{
  "dataset": "synthesized solo parts of chorales (CocoChorales)",
  "train_examples": 39062,
  "hop_length": 160,
  "win_length": 512,
  "num_classes": 13,
  "width": 256,
  "residual_init": "zero_last",
  "optimizer": "muon",
  "lr": 0.0037,
  "nesterov": true,
  "final_lr_fraction": 0.01
}
Rows from block 7 of a small sound classifier, named by matrix and row number. Rows with one number belong to one neuron. Each number is 128 + 24 x the weight over its row's rms, rounded and kept within 0 to 255. All counts start at 0. Numbers have three digits each. After the name is the row's rms in percent of the matrix's.
After each neuron's rows are labels from the 100 clips, of 14976, where the neuron reaches its largest size: "strongest on" is what is common among them. Only what is clearly more common there than usual is listed. The data: synthesized solo parts of chorales (CocoChorales). In brackets: how many of the 100.
# u: gMLP up (value half) (model.blocks.7.mixer.u.weight, 512x256), inputs 0-127
# v: gMLP up (gate half) (model.blocks.7.mixer.v.weight, 512x256), inputs 0-127
# out: gMLP down (model.blocks.7.mixer.out.weight, 256x512, transposed), outputs 0-127

u.303 105:122125132112115106115132121172164143131121130113147113108099127132119125108143126093088134143104154118100120118121130139154170162137120104109161105116128103111101124099108130142165137162135103155070133150147116129108159108093160120119147148152101175122121120076144137155100124133153100114063124127138177138135140142121125137075163099088152094163083102109121126143187133125073113150142
v.303 101:113142107105111151103156116169148167141106137136159110066155135123149091111077136155134139129163152162145121115111114101149129146107164125142152126164125120138122117156130098088157103102110161150083130082176133115132142180130102143133126094118128170118153110105121141126128119158121150104127106168129139096085139128109147092138148120165121120134174121135137138126111147153128146134094
out.303 110:103118171149142137121107137131126091066136151122123113105137130140155098151111140111126145118147089142155098119112189097094134134120165124174146141142110102169141147167095157160149129116119132121140126139168156136121139156118118082130117134087113101132136162130130110147080144119153163127160157077105078108107102121104137131122098132169117124121123146131145126133127113115121107075099
strongest on: clarinet (25)

u.422 148:149143096148133125137138130102175084143130171133136123124124159121101113152156104111122143120099153143117131149104130147091153107096112154099118169131101112121134132138146123143078091110137146106128140137169129156116160135094127116148130096128128118072111134135135134134127089154171101159150138148152119135141153141124113174143135118115092124129171127142163160143127154098098148141116
v.422 153:133164088122099121133160081110159140139117159105167100151107101141132118154186103150123150115090168141138082102100125132116147139146140170097127144116156166080138133097190130153092120126136133123156105097154136145136144106126124152149146098127119135110097127094139156125131088105144107125130165090135131135142103143103083154132116124117103180134127083135105120179125114133127127104117
out.422 134:103119117116138116127114062128127141137171100128137122109139121114109130136104192160151145126102109144138137121111094129154156172142120137149145142135161131124089104124134109170135086144101121137109121099148122145073134112134100090123146160155122142129150182112134143122125124114136141098133143152141143113099163151126110119098057131124118077111148083121119100075122090162121156142147
strongest on: horn (35); clarinet (25)

u.393 047:132075157147129092132148133149152169127126080134089119126130104131104128118124113140087128133152113145112171146155099099090070096167125107124162117160134096133143160100156148116123071134169112175152112104163105158097115117145138126109144110126157171104127118135143193145133105087117137113106162188144105117122144126111130112063121114140119088126112117097132139085122119094142114148064
v.393 065:127085125090118122152133110163097128156138122115137145125132150100108172138138117141092110122151147142130086168161135165122154157127149104120120114175127089159083121112110143170116171124151117128101154149080143119102100113123110127150115174142137094127117130118093169149103128153111123106133132178121151128133131152127140092098143173140098101101078123127127132120069128099133134123100
out.393 051:100157140111126132132138115121111120120143160144125137139109141102163141149133169076102114140137129121114097122121140122153153145099114130164126160110114134122110099100079127107145141128087126103150121115077123060142116111153121152155132133082173105146134120126148096122113159141095152152131127074103115097128122169144137109178132079154120105120137149166123109164118127159110159133160
strongest on: cello (43); note B3 (31); note A3 (25)

u.424 132:137129128145091121156141152111143151141064108158133079093100089118099125123184114135124115115149151139112094121142089131127152163107167154142099121139088128122100159099149160127084129127138086144140136119156158150121120164126128189133112091119109113135080100099123125142084137117183088091156141108124134128119143144094157113127122133113106114137123105136133118150140142109086148136140
v.424 143:111150167114128104153146122107145134111113118137104116102186114160112141155102152139137140117101182099150116139141134154157130109134139160093145148093115124136146117067131102142090089132137093091119149125115136097117128124096075132119128135096106130116143132120102181140119105121155132133162171150128140135147125136151154124143210116110158087122140096162146116129137138113133130111151
out.424 137:102149125118114128095200093120130149151139109113063097086144122132119157126120137137134111144119130108144139103118170103094164115113147161107102155086137172175079071133124089163103123143115109140110183144114114165148145160119119127130117128124111126106151203144159137131175054159166159140125147176104115095156144140121124117091139140153136138124105103149145115134113131137078131148157
strongest on: oboe (32)

u.312 140:106153089159126139157107143166123116147152161106102119137154150132132136104136113089156146162141116106126103103170117142106113107137082123112175115131139097129137111170105130143108166114097134107086113153124138126162106157128114153070133123137175143114135094138135172139186174112076171128125107130142112149127115167121122134115133109153106125111171184131124095151136158087138153148121
v.312 144:089157107089134109159096113120103168128126133116075128102163155106112115144129106120146154151116120136124135135164143143125118139123074163157089129158101147131121132119129118149102123112111126126149177154178099141137070129102074176133131111098134163125098129143133120153102140125129169174166112103146148108158102135149108109116125140113132133184150158131098156168077122097121166120146
out.312 128:131125182145115119121122118104118111101081117143110079136152141186110121092164084164142139157175122104165114129090132119126103141087106121174134148104189102136053124144132117116108143110154097132117116137122136123130143155140109138083104161096170109098127129139135113144126139144122164126129177101146166095165128110131168106146107127093142127135121152132105131138116141158177131129141
strongest on: oboe (100); note A#4 (40); note A4 (34); note C5 (34)

u.262 152:136108108109101122110122123109155138131119113130163120161121157103081165111093135147152150098162113178112165176116112162082130112075122149123069128158092133096103133147101141143138125088098104115129152107144165151106112109062129127116109108182161085121169099107124079113150134126151100131131122153119120132125128115114151142162116164133127096183125138190145168119133130137096117133139
v.262 157:096099090112157109132149110124119173135117136189130126157107133053146176158095170133115104126157141174112123130137150105139097136122117163135120183118130121105125121133093133127116114110118111183163128111103149148084117147132124109091102086153137078124116154120090158139106135128160119128135118087143122132107105099116128165148095098091153145145113131129147145109104130128114118115135
out.262 114:140082102103149148120126127062109146114132139150122102133113134149094142168126122140147132149177112123126125076125142077148156159106102110136156131146166115099120115146112099113117113133108094146151108161104150138157176150119129125103124152178137120131139147123110149132115147122123093099152154129150131145128104115107144155137099106116178099155145112123149177108150080122146144105144
strongest on: horn (100); note G4 (28); note A#4 (26); note A4 (25)

u.295 110:108158147150105177156082118096128116106122105152154147179096103113117115138128141119114122122098123177121131152172099153110114120122131138103135114139130102166086131172176145129143113127101088136153149156151126163144163134134103125130140105061143103099145112135131128124105138124138131118090134166087131135113120138112162133132133106122145174097109149114155157132159131119089118110101
v.295 114:173128121170143144124120149150103133154121069117146144125102102130155148129140128152086106167113140090125109135175125101123152111108109108130150116164107080133172128115154155109123118159155132135136150150141161078184120139097136157125117157106108098100144151186128119084078100113102117130102124109097134111119148189134150118144181135118141123106117132169102171136111077131164141134108
out.295 126:113116133142114127124128140137146123101150171144142127075133143157078124151126121133141145132134098096115117152090146129108140116136155086096135137087136137100134076133142179118108130160121155080132109134109072108127163130129121126117178140148144089139104144130128143149120126133114107149173116109154150085168135162136109129134101115113171062145106128165140134153087144130149167120157
strongest on: horn (38)

u.70 099:157125133190084123128154094179142136107129144124138134111108163120106123105123102111125101113166135115130127108127116166109099101128138131096146112131083145074179143123138125163126102140187098121135102133157133097091114126146116149127157136109132101158122141149163125108143125116124112145151134111089154138146162106133115142131164133108114129123160129152149165138141122141126114115094
v.70 095:108134108127129138094178105117130121130111146124095155153137111078111112134152127121140121162117132134104150132094133129116145087112146136111126112163146149127150109121114145186117126091101155090160177170116112135130137176141119075122077138120131150160134115133070135153152120139160108073090146091145152128103129107139137152131080099146136120149139097119146131158143124137139156124142
out.70 099:137144122169144114141098140156113143083114132136147136095184139109126102132149161113140117119138146131124148159086122103145114166189123131102120135115121113122146137137115120138111084170113154142167139121136109147195117167176117128155146156115131125110104121123120119147092119138110092144133128068147146110117116104108143044112131090121134150141136140155115141145088127139140171116113
strongest on: tuba (80); note A3 (33); note D3 (28)

u.17 057:140102106133118110106113195127145121157181114182078154114131129158142146114117101120139127129143140124128132160085176100140161125086125106179167130107116079109134104141109132147123112134102124132121097160088115120083145122093128083143089117135143112147149174160151119139150117124110145149156105126132106171165093134104138154108150130132182115115129113133152128127109126108096096113108
v.17 069:140119152112155136112142098111127127137167139082145134171126097134147131140123149150095078095133108139142070158168100151130069162133157142138147122098148161168109154150145145087143109103130192144120157112146107159109161126097159102121117126099135111163109116137133121137173120147120123168115154126148143154108107106154126154123102116130126110116100119127103127158093125127122148118106
out.17 073:155133157116118143160157108122120130105092143098162141134137109123113097170149112137132121113125140144129125101116098115132082146165157143107106119123143163126134108149140091135101129149147125113149172102151140161199147060136112157125152118119130118115128104099126145143130162140121099121141163095144157126088160101123105114131118110124111131097143173105114139097132108122137166130130
strongest on: clarinet (76); note F4 (39); note D#4 (34); note D4 (33)

u.108 025:103140165102104114143171112126114141149139125176110123112168152127093119085093106128124129139140131122132133160079127115123153142108143149100131091145158147101068133165099132150105130130115161129129164121139147095137076070157114167147097109177116148134107113133110078099142155138146122145104122074127185093139160121143115095151164159148113192136108158159144125149142120138140111134178
v.108 052:094115110096130151129146139116140145101131103138126106125149087125154138125123134112136092133130139135124123143121109178181106138161091166159157147120123097133096156173118094098159146117138158160128128123132085108129183129142133129120120114133143104186133162106134129134151127129144109188136142136142155140131119131173128154103119126136150169142078152119096109156108135141136148103142
out.108 032:171135074170185141141081119127153135119155123105168133138112097143168180123167156126118150125114134128134127088170111122132146123132102102140134158106126101184167101104180109137169132143129107129127104139154149155136172186130129111136170179100097133079134151149146111167129106114102141114182144159128110115098135194166143146112118101115115097147119117109094145113131169102126131128066
strongest on: tuba (27); note C4 (27)

u.382 029:122098141133142131154151124095150116127140137105146140062129156151112118155116145132140130134087146125143161185101180110120079131133167131124136116150106126134090114136115128145142143142092164094084107089078138181121119132132124137132166127147135089128098097115132124156134106078134144139104129139097111125172123141113153135166147145081090154125111172102147113141134149147132138134122
v.382 054:108126139142084143126121142080068149123141120114080135140106116098140144090104115136132138169124124123151090136128113150154154124159128116151149151122133130128140132145082162169128115138118116096110068166131124103136143147127125127140151117132181123106156145089120091174122105117162084096151144142127164130135107143154165129107108125105140153145153141118110096138126129139126128107140
out.382 040:129130134105113162150105107149103100121120131164087104176125121099107145121131133113106095168113138149123080070113124106182173129149131140141095114113140125105159120123166115141115084157165092133170153142187121102157147108098113125119103139130140133129148162137136113087152143145121116081152133137151152113116098120174129139103138096151116111121139103108111135116102138101086118120131
strongest on: cello (28); note A#3 (26)

u.460 141:118098132095135139121137161141130121139131095112168128147125111142133123107133122153117128143123103133156167142154103099143144150121170072121119163169165150160082136170147115127128130146155081119125115159102149104096076097097153084109115090095151113158106130156130111163131150119135100120110134128126144111146114100074140149086161118129103140154135119108113187123107112175113139146116
v.460 143:106083119126126144128136158128117139121168114128147124125137117162163091113124132166144086143153141106130092134108119118149154125155152111096163145161119150128090120142136095170130165109113091102136128122132155102138116093113121146131183122071156135163162112129198115120114166100163093152131102112134086132155164119101143121125149132090125143126138120131105078163152158126129083084132
out.460 123:107110113109121124155148142129092146126170160097132086151105146146193168117135085101112120154142098101144118093138163125118145091123152145143149132162098152137090134140080060151120144151121147121127166138136145127120158150101120158147110107129139096159136124137165096111126174159149074089118143152106150109123143146138144106129131123167115151136128119151131157106132134124143138096164
strongest on: cello (100); note C4 (36); note B3 (34); note A3 (27)

u.383 024:091113082089134111141127117146139098146154162145102136147141120109118151139140105119139115137172165089131125126108069136143163119110128100116130103087113076084122123133127142132147155143152053149124117130146089111117103081166106128118121146150140152151128136115131100140142137135123146135161098134141148134155108090144146118139109151167143107115167095151174182105089109069083155128109
v.383 025:145141125141148150134148070121071108174134094108128129123141096127114164143102128190097125102148128110171128130139140135111110138149145173162151114156104102159100141118155161195137125125146130099112146150114124170127090125103136138107123113145131103164172138111144147125089084103129167115145143112115111102109117137127175133115107120125088152110095122137098105111121133091121119165108
out.383 036:146142170157130136113125127109149139142119119117129101097120144153134085117104114130098149121111104176090141108150127129103122153104121116148143174153125174177125149143151122098098113103095177112149119129119138153128124150084156138152124095149103100117110115120138140122151120128118107128129154111128125101052176161074126157130117129098131129119113138106095072140149158188182100125163
strongest on: horn (68); note C5 (40); note A#4 (34); note C#5 (26)

u.149 137:117126085142077110124127186113143168134102104127121124125124133080161148151124125159105118125124108203149146112140106126154110122098156121148142123107111091152141129126114107138144136115125123106148146105127124128100136138130133122180125091129145129115135139139157136126107188124116170119137063116113130124065155117120123103134111086126076151100171091148134140159110141126115090147152
v.149 142:111147089152183083123150160117142184117125109132155135160094110100145160121151154160116100113137128162123106130132117124150116127148147087111135150096123158171133143107132102116160120133115141118128106109094135126117134125119149143091131087110131100112089142168117162121084173137139149121103098082118117151132145142138166114118134139177110156137124051150118138161092169100148134096121
out.149 123:085126137155185145161157126151197131139096105139097145112115083134133124131126153129111100156108115143127149114123134126107122146157135144133153100133166141147108107120100099114143153124128159108121169109117145154148114145136154135157123080105126151138157121156140141104129116186136117128139109120113144113067122142106182128113109137175146159131118109132143097117138155151135082133133
strongest on: tuba (100); note A#3 (46); note B3 (45); note C4 (27)

u.358 131:119159141127055153118148123094141098139125106144131113096129117120100107084143120140095136108158172161137153112115131128150092167140144153127133121157175125144114111092144085135144079125119124126128134113118120142104135155158159129087134134090152131121121145120114145132136114150121133143126119110097112166193154159128112160130105126108137098097163101133151122140138121147127107110148
v.358 113:118121146129164123133120110122155162112080142132142138095104137141138094131128132139121100122139110124155127096145185175126156109178132100124115125141120149153117070143122142127119116153157149127186178133112149139171145158130135109117151118097058148089128127145142187103133126091105127104163134084112130172113127138152138112139185094167088135109090081127152135098172108119161153073154
out.358 129:113145119139165110140171127130137115081130145082181123140117119116131119126095102130136109101094118085119144118136157155117119110130121152127181144099118108139128100112147163139103123130115144077156126196107127102129115089134076146132125104115108168111113103145124115109142085120155152132098144133148128162109105122135117108123140132170150142173141129145117123109116153149132156096137
strongest on: clarinet (51)

u.364 069:104146123076109131148131160132133137112158100114127121083145107168143101131108157100122110131066102131115134143110115127139129123162131132160160142172120191114113072114159134135080150140168158156108110137147136134110144109100078151092178139153105136130159146124059115130098110133185104095153124156111098144109119141157150134111132142112138110126146182135140118119124122104126103149112
v.364 065:122200147139140127157157098127129146165193119137153096082156113100125120140145111132150128126149108140130123140138162139119092133134137137108153126162167075125180159055131157155114153181118155130150130126114113140120124121135129127102096102149137098149126158120138132143114119122116113116101095146130101136131100101137126135153136151102155153172110112111091142108114119145081165157077
out.364 078:161160143158131121136136084175137143117113146120124146119123146106116130106119139124120135125128107155125095120125091145118130118094148121089085112105135129150128157115061154178124111098073125130120139123143110160126117160212129092112080137106175107139093102137162146138152159127078105136087101117106128091162124153098109104146141098141128114100107118127131142143103132162131141109158
strongest on: clarinet (28)

u.22 086:130173104178129139115119094132137122122116120151121117138154141127145138142120114128126127109118121128107145150128120113149114092171131124132084097089109145174172114114128188125094128132132086177130154133129121116142142094164151110114120164123165118090161116074151075103136107138155112148140143113099142155136148135089083101161124138141098136104153086115107128154162150133119152120146
v.22 082:141128124130116132151150115151088163148079153102139117127127076133135145141109147093137101105131165135173136141189117125161124155144139089140106091139141127084149127132115114126092108088118123122139126127167106142133141169138090142158181165156142100100121112110075127161106155122155098132124107158146137138150127088144152158156143159131163140105127099102098148148134136133147150124111
out.22 102:100086160121106124080089173121073123135153130087130176165096111124120140137136129120115098096103136094128135135139154133114137146135152145133156114180180090129133124095104117144145115164103132083126140138108157138098127145111072118118156151134130147114097126147132139162153103112118113169136093110102132143112188147151140124109138135126144127120114174118101121129063149108140153150118
strongest on: clarinet (59)

u.413 082:102180127139139108137123136091113117148096084096132114166115139137117137105128110113130135122164093133123097099127079139167109142114140126148107149093119112116146098118112118128131143179068125142157133125147115135148128127093116166147127145125166177154091152142105109158140130145135158097119105141106123141122103140043106138104136135111117145116128166142102173123129090112133112119139
v.413 082:122126133136117128140162140140090145124146126115130083111112139121132098139114194152145130140147176137092100159156124111167100126125128110123138126143136097132145122080118116185126114165128140088121153121149149117123159141140144146150139178144153149127149123129126108129106157118097060107114119132060143083127148118057130185139125125121112109121106138102111089167129168136157114097101
out.413 082:125106112105117128083163119114107134135144178141108157128137102118118115155119127127146117100123170095114155142131158154104119114142148110123148115145140155130099141173170121158119080071142183108116110109140120160108133119167126102125105131163126117113140056087164106127125159152132093137120104159095144146146143104150108108159130143132139077145133128100179135128143139142111130096098
strongest on: viola (34); note F#4 (29)

u.200 072:112146127113113142145140148127120117106156140130154128109106174137065152142119138132116111134180089146149136156095138148124123168079112148091145134164106143130126120116128111132125119148120111016131123121146123153156116137175143105138146111096140169112121139129149142151142127123177120118126122087123079110111119149132111099148113114142177129151143120121126119140140122121104127139136
v.200 082:176178135119145104092061152126117130144140111145131128152117112140119095078156127133129087133109112130133122095136084123117122096072150142117104168109104132171066133157143157114137133149144175137142138186120119139146136127112200157120098130117147113122162145074165127133135122120115126105127107105143147183150119100144124137120131094132124173144092147136120076096170093155106145112138
out.200 081:133099142156140081108135141116160114123142109115101142084157146118149136112125125166125117111109143139087109085123133125148122122152083146155070106131115121142122132127143153105131150119118135173121140144174121115128171125121124138127139159171135117184154115139148131076134152107097130135111112142148141117112146099089130172108161092093078111094123135161148134137136146140171114128106
strongest on: oboe (47); note G#4 (30); note G4 (26)

u.89 021:124123128125107116116116132091071125127107116127170112160115132087157107145136143105132147122089109192103120139082114125135145163136130119104113142134161190198173131134150159136125133142152140103106134099057181120137131161143125129096117119070121180124120134160146136151117063149169148153147107104147138145102067145145135110118108103129133131140139138172116134109151139147125115102137
v.89 030:124135164134150173167179083112134124136124118107136113116162111147103168131141104103130134088150147149119078119155106153146077149144141112152141100177125079170104145132135136125145139099124161127089128118091119136150121113146125138178123130123165161165147109110110118106085150138146134101090120149080079122163087164083122154141116129117135118105116109145159133099126153122065133124108
out.89 026:130114147121124123113150120153163139124133126154096135128100144151103152132079130168155097137169139081167126140166118156099156087127136120161112094149108067071090101141102108147126114123117101148116121161152085111116117117105088119153121149164134119115131111135103152114156171112111123138103099175124125134147169142134081108165163159138107147143124158114120130136109141130124155159121
strongest on: oboe (31)

u.487 088:158170167093151106128124174143128120143121138114165127174153101107109172152147110153104160122163133150154146100152147110161133119086136143075154108146131105139132111181110151172141136183104131093130141161127142128134123148148137167111096123133135156123096125124132114107105142111149151129165132135150142138078129088174108128162110102122144146110166083123117121113137176135173090096139
v.487 092:130128114112133074082070158155176158155157147110128085114117120167099133113085135106149138109103071123095151145106141125095098153129146127128112127124069155107125114158127131110132153128157111149101114088136117139114111109137182107084153103113117112161131132073124150113114158154116118131094185120186119136131121107157134159117136140110142104121110143158120129123140125116101165104123
out.487 099:138124105114086147103126076115150108127147131162141110100119101091115140113135140128149110120130109138110096118096108142153133124152154156172122164125135140137151097096135109081125119108114130117127161108141162146098101144076128119169102146146134096122145128088155134132120155170083133166115122134106164093124163106061123162085138136110082090153119164129162144151097118141135156097167
strongest on: cello (32); note D4 (31)

u.438 140:165159101108141150105157140118127129143142151162143116071127111164119126167144159108101140115140111152129155111104124175161132128107147131142161106138116128126165130105120138084108177146112082135130150119105152076133117105131089146136150126140114155082093123113125134162142159152082113160083152136119160118129144136120157132096093147113145134113104118153142149129143129143088113096097
v.438 149:118127105132126181119104127153171131109151111123165141169164152178088133160140159126123094114102113120148160148115112100125151125127131134101135101148094085091174139122094106113155096124175114184119092117136121124144104124115131153109107111113126117086141135127133110164132150158114126119121169121159160145115147119128132118123136113130144145135102129105142146129120113131117099099144
out.438 157:110123116164126097167114143152171140097146116094150146118141146129113087122127116169125144136153155140124135126128112125108100104162092130092134168131159141124140146125111173160158146149163138173136138167143108125108067104097131159159144126089100111136129086135163132126128144100153106111104100117104124133167135127119169161096163109182146118147147136112120101133136092104107112164168
strongest on: horn (25); oboe (25)

u.502 155:133128085096104136141131108142118090163105148109116125120173170145097160131128179076119141074201103131094154148136123147136125098149140121095152117118148144119113171125107107125117118146127117128130121182105109142156130134131122144163133139143109095128117170164133121117112109102137121121169146131102141080129078071141089118124143137153130135131112158085101111118078139092147092104101
v.502 153:106116112094072122127108114155145132142097102115091125126123121103094167153136123077142136093183164169093091161129171140134143109161148114140145148129138128119122143131110166167133099104139121111103131141127081116150137118140122153122149147140137117164122140159140134132075149117151125121153157079098123090129113115125083106141138101158110130122107135141109105138135140083105145095094
out.502 128:121121139106100152103104123154115106158110117179145121127119107140153162152153191148143131088167155125091147129164145121120122078120116096121129096143138126141176161129114131149121124066126132153135132154097068153148120149107138154166182122148153104157128116151153158127154106151121078129172133118124139143133081112128149179099121075145109125105129155091103102114129131176130106091095
strongest on: viola (100); note F#4 (48); note G#4 (39); note G4 (32)

u.67 058:127136129080172122120130124127127149123167113091140135100144141121122091137150102138105154139142151169167107157102134151106145157111135081153118116107131153117146082120150121111112121183111148145157125145128098157159102128110115088118135161127127126150105130111127129164121117113113141103136182065117094111096144112064133135135093087128127151127179155098153122156143107105110148153105
v.67 064:133121146151097167142133135117115152147141092136104125101109107120105143135162105133114116154119132127098130113192099156166148142101180153101154150158120104104131113151153120122141085160163104082074047141120140129129135134142124130093164140109149106130119112163182113114110151154161111139142114140119180124129130135147115119138094135090126161118133170131101117144099121138130153094129
out.67 070:142144135155123153123121148160137097130116152150117139137160139136116132154099168104145062128103115142084155112146147103149140127169107153181145153139128143108137123129118112164150114114160122106141117145145177114124160110166136121107124129099122131147162141120165114097153120171074114126119093166113140155152083119164113121118173109155179110111079119148151145116139155134159107089165
strongest on: oboe (45); note B4 (30); note C5 (28)

u.92 076:162146111125126132140127112142162084094118132103090082105076138150172118130076135150116100112134174126162106107111115099144139139125100112077152103180156113141102138084153089148153103132059135107127089145073135150159156161139178148129129124109125088153177166111143148126106099111099086139145105131137097133142160102139113174143114093131112161138152115103149114103133171128156092123179
v.92 077:122116127116173134094158124129172144155100132123156110149137144124107113175162113105098134129104143083135148131185113107138130145144168090109138102121137109151143175148145164104101119122141110107128114119125160156155148119161092163112108119157120096135102182152117130151153136152136116145156138140150118170136145118126161147112138147160112121120101129119101124113139136114103171142082
out.92 088:147129177147128117143111129124150157160168147116136167083111150153131128095172164130170120178108106136105103149140118102130128175089165162119083186093101126105166113132135156109138141139139123144141162168149119096080102085098078101104176116069144134131114128094111097146110123132132141132107116126150112155088091138122132102098148139135120124137122124128127138116148086111148150128136
strongest on: clarinet (33); horn (28)

u.39 061:150116123124142137110103129107117110117134105148138144138122120089109141147140105154144157109132185097168120098114084137163151188139127130128175121116147129153127133116168140094129072118134064144129120166110116109125152111114137123126138077078152142127103141147158104158164160108161101148110071142139070153160129140136160116150094150132104094143094100152134118149065147148150102155119
v.39 075:140153111144132130150105145148164121143147116139115103128098112106130124148145150155152104109125192129117117111138122132127133137104144144125145123172145118097131125151149153139136122130162151097189121158122127126113158134111138162104101153079140110183143116117086149094104111131100133147127120113140133158163130103127139126108082094130165135077122153107147113124109107208094132129144
out.39 065:105098136093088150128139137102149127137120146114115163141179101137141114093110129093147101157137068141114151140134166082115090111138102147117084111137110129093090114150093126151112168149153160090133135089135121148142102106120103079118105155153134121109147109106100131154126132126116142131148178135111149136109154163123108142127148092139112163097144170064142181147145137122166164106103
strongest on: clarinet (29)

u.301 114:084151092149130100133156160111186150168116124167141134130123089153099142124156118126144137119112117131050136103131084142155145119109126135143103120131123143086121130115120097121127125145143122163194155152198113098122091124114144083083110139139112124107103134111136123191103128137144119165095134118141168121133124123148084147127149162116141112119158171112120110102119101108109121159138
v.301 104:164141102117128107101111119115129168164146125151094145098109153090166156107157119105145159155139139140123080124129120127147132058118123117149113119102177086163114138104155157143137081107119153133151148098111105095133129147095119138162110142057108121148085121105153143092171147118111176162165120109128122127097137132102125086148093115108130159153158119116130097123153115102132123098170
out.301 123:175140153097128115102096123111120144091123133097096131120096142130152147103147151121142086131173139118145109111130163164141130121149131105131167133121079131154112134144149138119143066082084109145106156148119148134140123166140108156141159098110155101090094151129128093112147155122102076138084106141103145106146176126142156127134126110150104088095150128144123137097138172093130141142108
strongest on: horn (36)

u.135 095:100103164114109112174114117158160109156138162120135125162115130135138102155134089132151149136145149120128121103168144086115123119103143096142120138108137123149117126129067156113136124113100122064141135135077094122052132126125111139191140095101142119100116114088101136089142159158162152108108109131121097150154139126140133102158129151145118169105143160122146130129104137142116154172139
v.135 087:147171111098106133135145094134106148096166161132125105149127137105079138130143103124123116118122106098146117126179132140084133130131097190108097122177157097151068124133110142128123129130145119131115119125101117164118188123130117111111131143141119098126128137131121119113175101107079157142167110093123140147130141116134172104135102130098145137111089147166105146146150114086145131139136
out.135 099:127120119104080142118124151077112146139140147164114117139151135112142137129127132137089108116161109103121135129066116110100122108124113121148120147149146140141103113103150122164127109115140158148093138126166136122141156114145182114132100115152144173146121147122102126188133109129069111129120160106151170126134168160151119143120150073115095109089151112128170078135154152148094114122136
strongest on: oboe (39); note C5 (30); note C#5 (25)

u.278 073:160117097159099124110134140092111104134162137122134118143112089146093065115148158113153091100101152154094139138099131130150117100116131142148163122120141187127133126128109124190182131143104115087180133157088169119101127146105141097137141128154144150108118131123142075136160102168151162147172129112122147094151093110122140142162118104120121167139134152108136099130111093142084124146117
v.278 070:125131138109092131100129103145095142130109117113095129118115152071120149153143105137137122124124173130109088102118121142105191118147162091149134135125143137128153117165158127099096138084159134102114163158110097132144121114123096086110099121086125117121127134162147152127136099119152121080133118105132099126144146129119150140120116146145129103135155103114108128130143149110095147183136
out.278 085:129180133106168140132153126159152116126073115144113093178157176097184144139115114157100128120136145153143123118146150139120109137142121145117120099132138094172112101143154142109089156135118135117115111097148103144175191113138123146158143138109141161156094110163135162130110135102123097154101120115186111135109153094142099137126163146122114107105134136124130101153114147117119134122110
strongest on: tuba (35)

u.157 046:141136148141188084099153128110094160140151160124115158137132118124088131147150117118118140100147163106109114129095106109124163115114163162127153142105187161072135138113156072136091127135164116160166114143123099151119092116155103108170132110142132101143084124121122152140099177112106124139158145140113127133140130140138127165156184159094078147163163105093077098134151109134124116110115
v.157 060:142133170118129177128141126133070160110148137153152118148161099149107150135118117110170126077169168166126130148133133126143122171135115110142130124170162088141102164149109125154108111060126167109098149120129109132150114128145121169131111120102141090147123136129155163154111147171120129106150138107160140095097108115132096066115124159106147146104113129143174129109138126143105137116097
out.157 055:097109112139066128140166144141183155148102117106162138122115112148129123117096153124120148132133072147087140107170145108110129118090079109156119138198102112147106131126093135124154120119128104058138130098112161102128139126105137162137163144112138139150174139102148132105129093176145131113110154126141143122137143102133164108152137152140164136129128138163176141123112130092115148182137
strongest on: oboe (41)

u.354 093:153153131122133086135059140132112160157130113142111171073113128139128169142160146158131106093114121113114119164105141144143066132134141153093125113127165129138098146139123112062150109152142103132134111076136071126155115150177159108126126143139124111134104102145120119132130094118150139178118117127108126077108155107134171141097118128150124154172213157104122085148112117109143128146137
v.354 093:107124167118109174128142155168115117104145125141112131120148167155112125144082133158136131114140093102103124128146133149106120140142127143121141100119140166132147112132068183178106157123132106175157076078108156129086108132108112096183090151127090158139155132127138132163121127156123146116117137142129099138120122137117131114153158125115167085102115115156120113114118112122136178122125
out.354 093:094146122120150098118167146119111100120136133176103084145133105145132134105130132101108125135131121137165091082173132114161174120073125133165114135143109120136196131148142150128114175117143141101155125144104155103121104081123080108143170140122137114114174157088115118106121147115119127078130120143159139199124126104092125121104152126098109151136103100149111145112078152139125155147131
strongest on: horn (25)

u.320 096:148083138149149114116123140122116175098164113127122148159101132145127102109125087128167131145108174133107108095140142114137129121126174131133134138161124112151129103120109146149140118147114160137137138156137124085120140103124117127098178100098114111163144137138076166114134085154139078126139105091099117128155130137138105141131119143146117115078157136152118152134163151173072064105121
v.320 093:119162158122141152129122102142127134129122145179129119171152118128149124156140159127128092129142155123156135104110087154153141136162144134088165144172150116131112145152182121103149087108145110103160126149105138157140141126154093158120067134143159129121130124095119148131167086091070121149121135107154072153122096096157145130116084095154155146125154120098149083128133118123110154161117
out.320 099:095097126149131114135103149114141097158129145110128124120120089141141191100159123101090125105131140143116174098113079152154129133120105127145136135121140113113119091138125103080150128156120066137145117099140139178140143166142139118150128125166122141081142130130168118148138133088135122116145116109139137077117100116147097111179135146122136121126115114109113109133137148132148085097143
strongest on: cello (51); note A#3 (42); note B3 (30); note C#4 (29)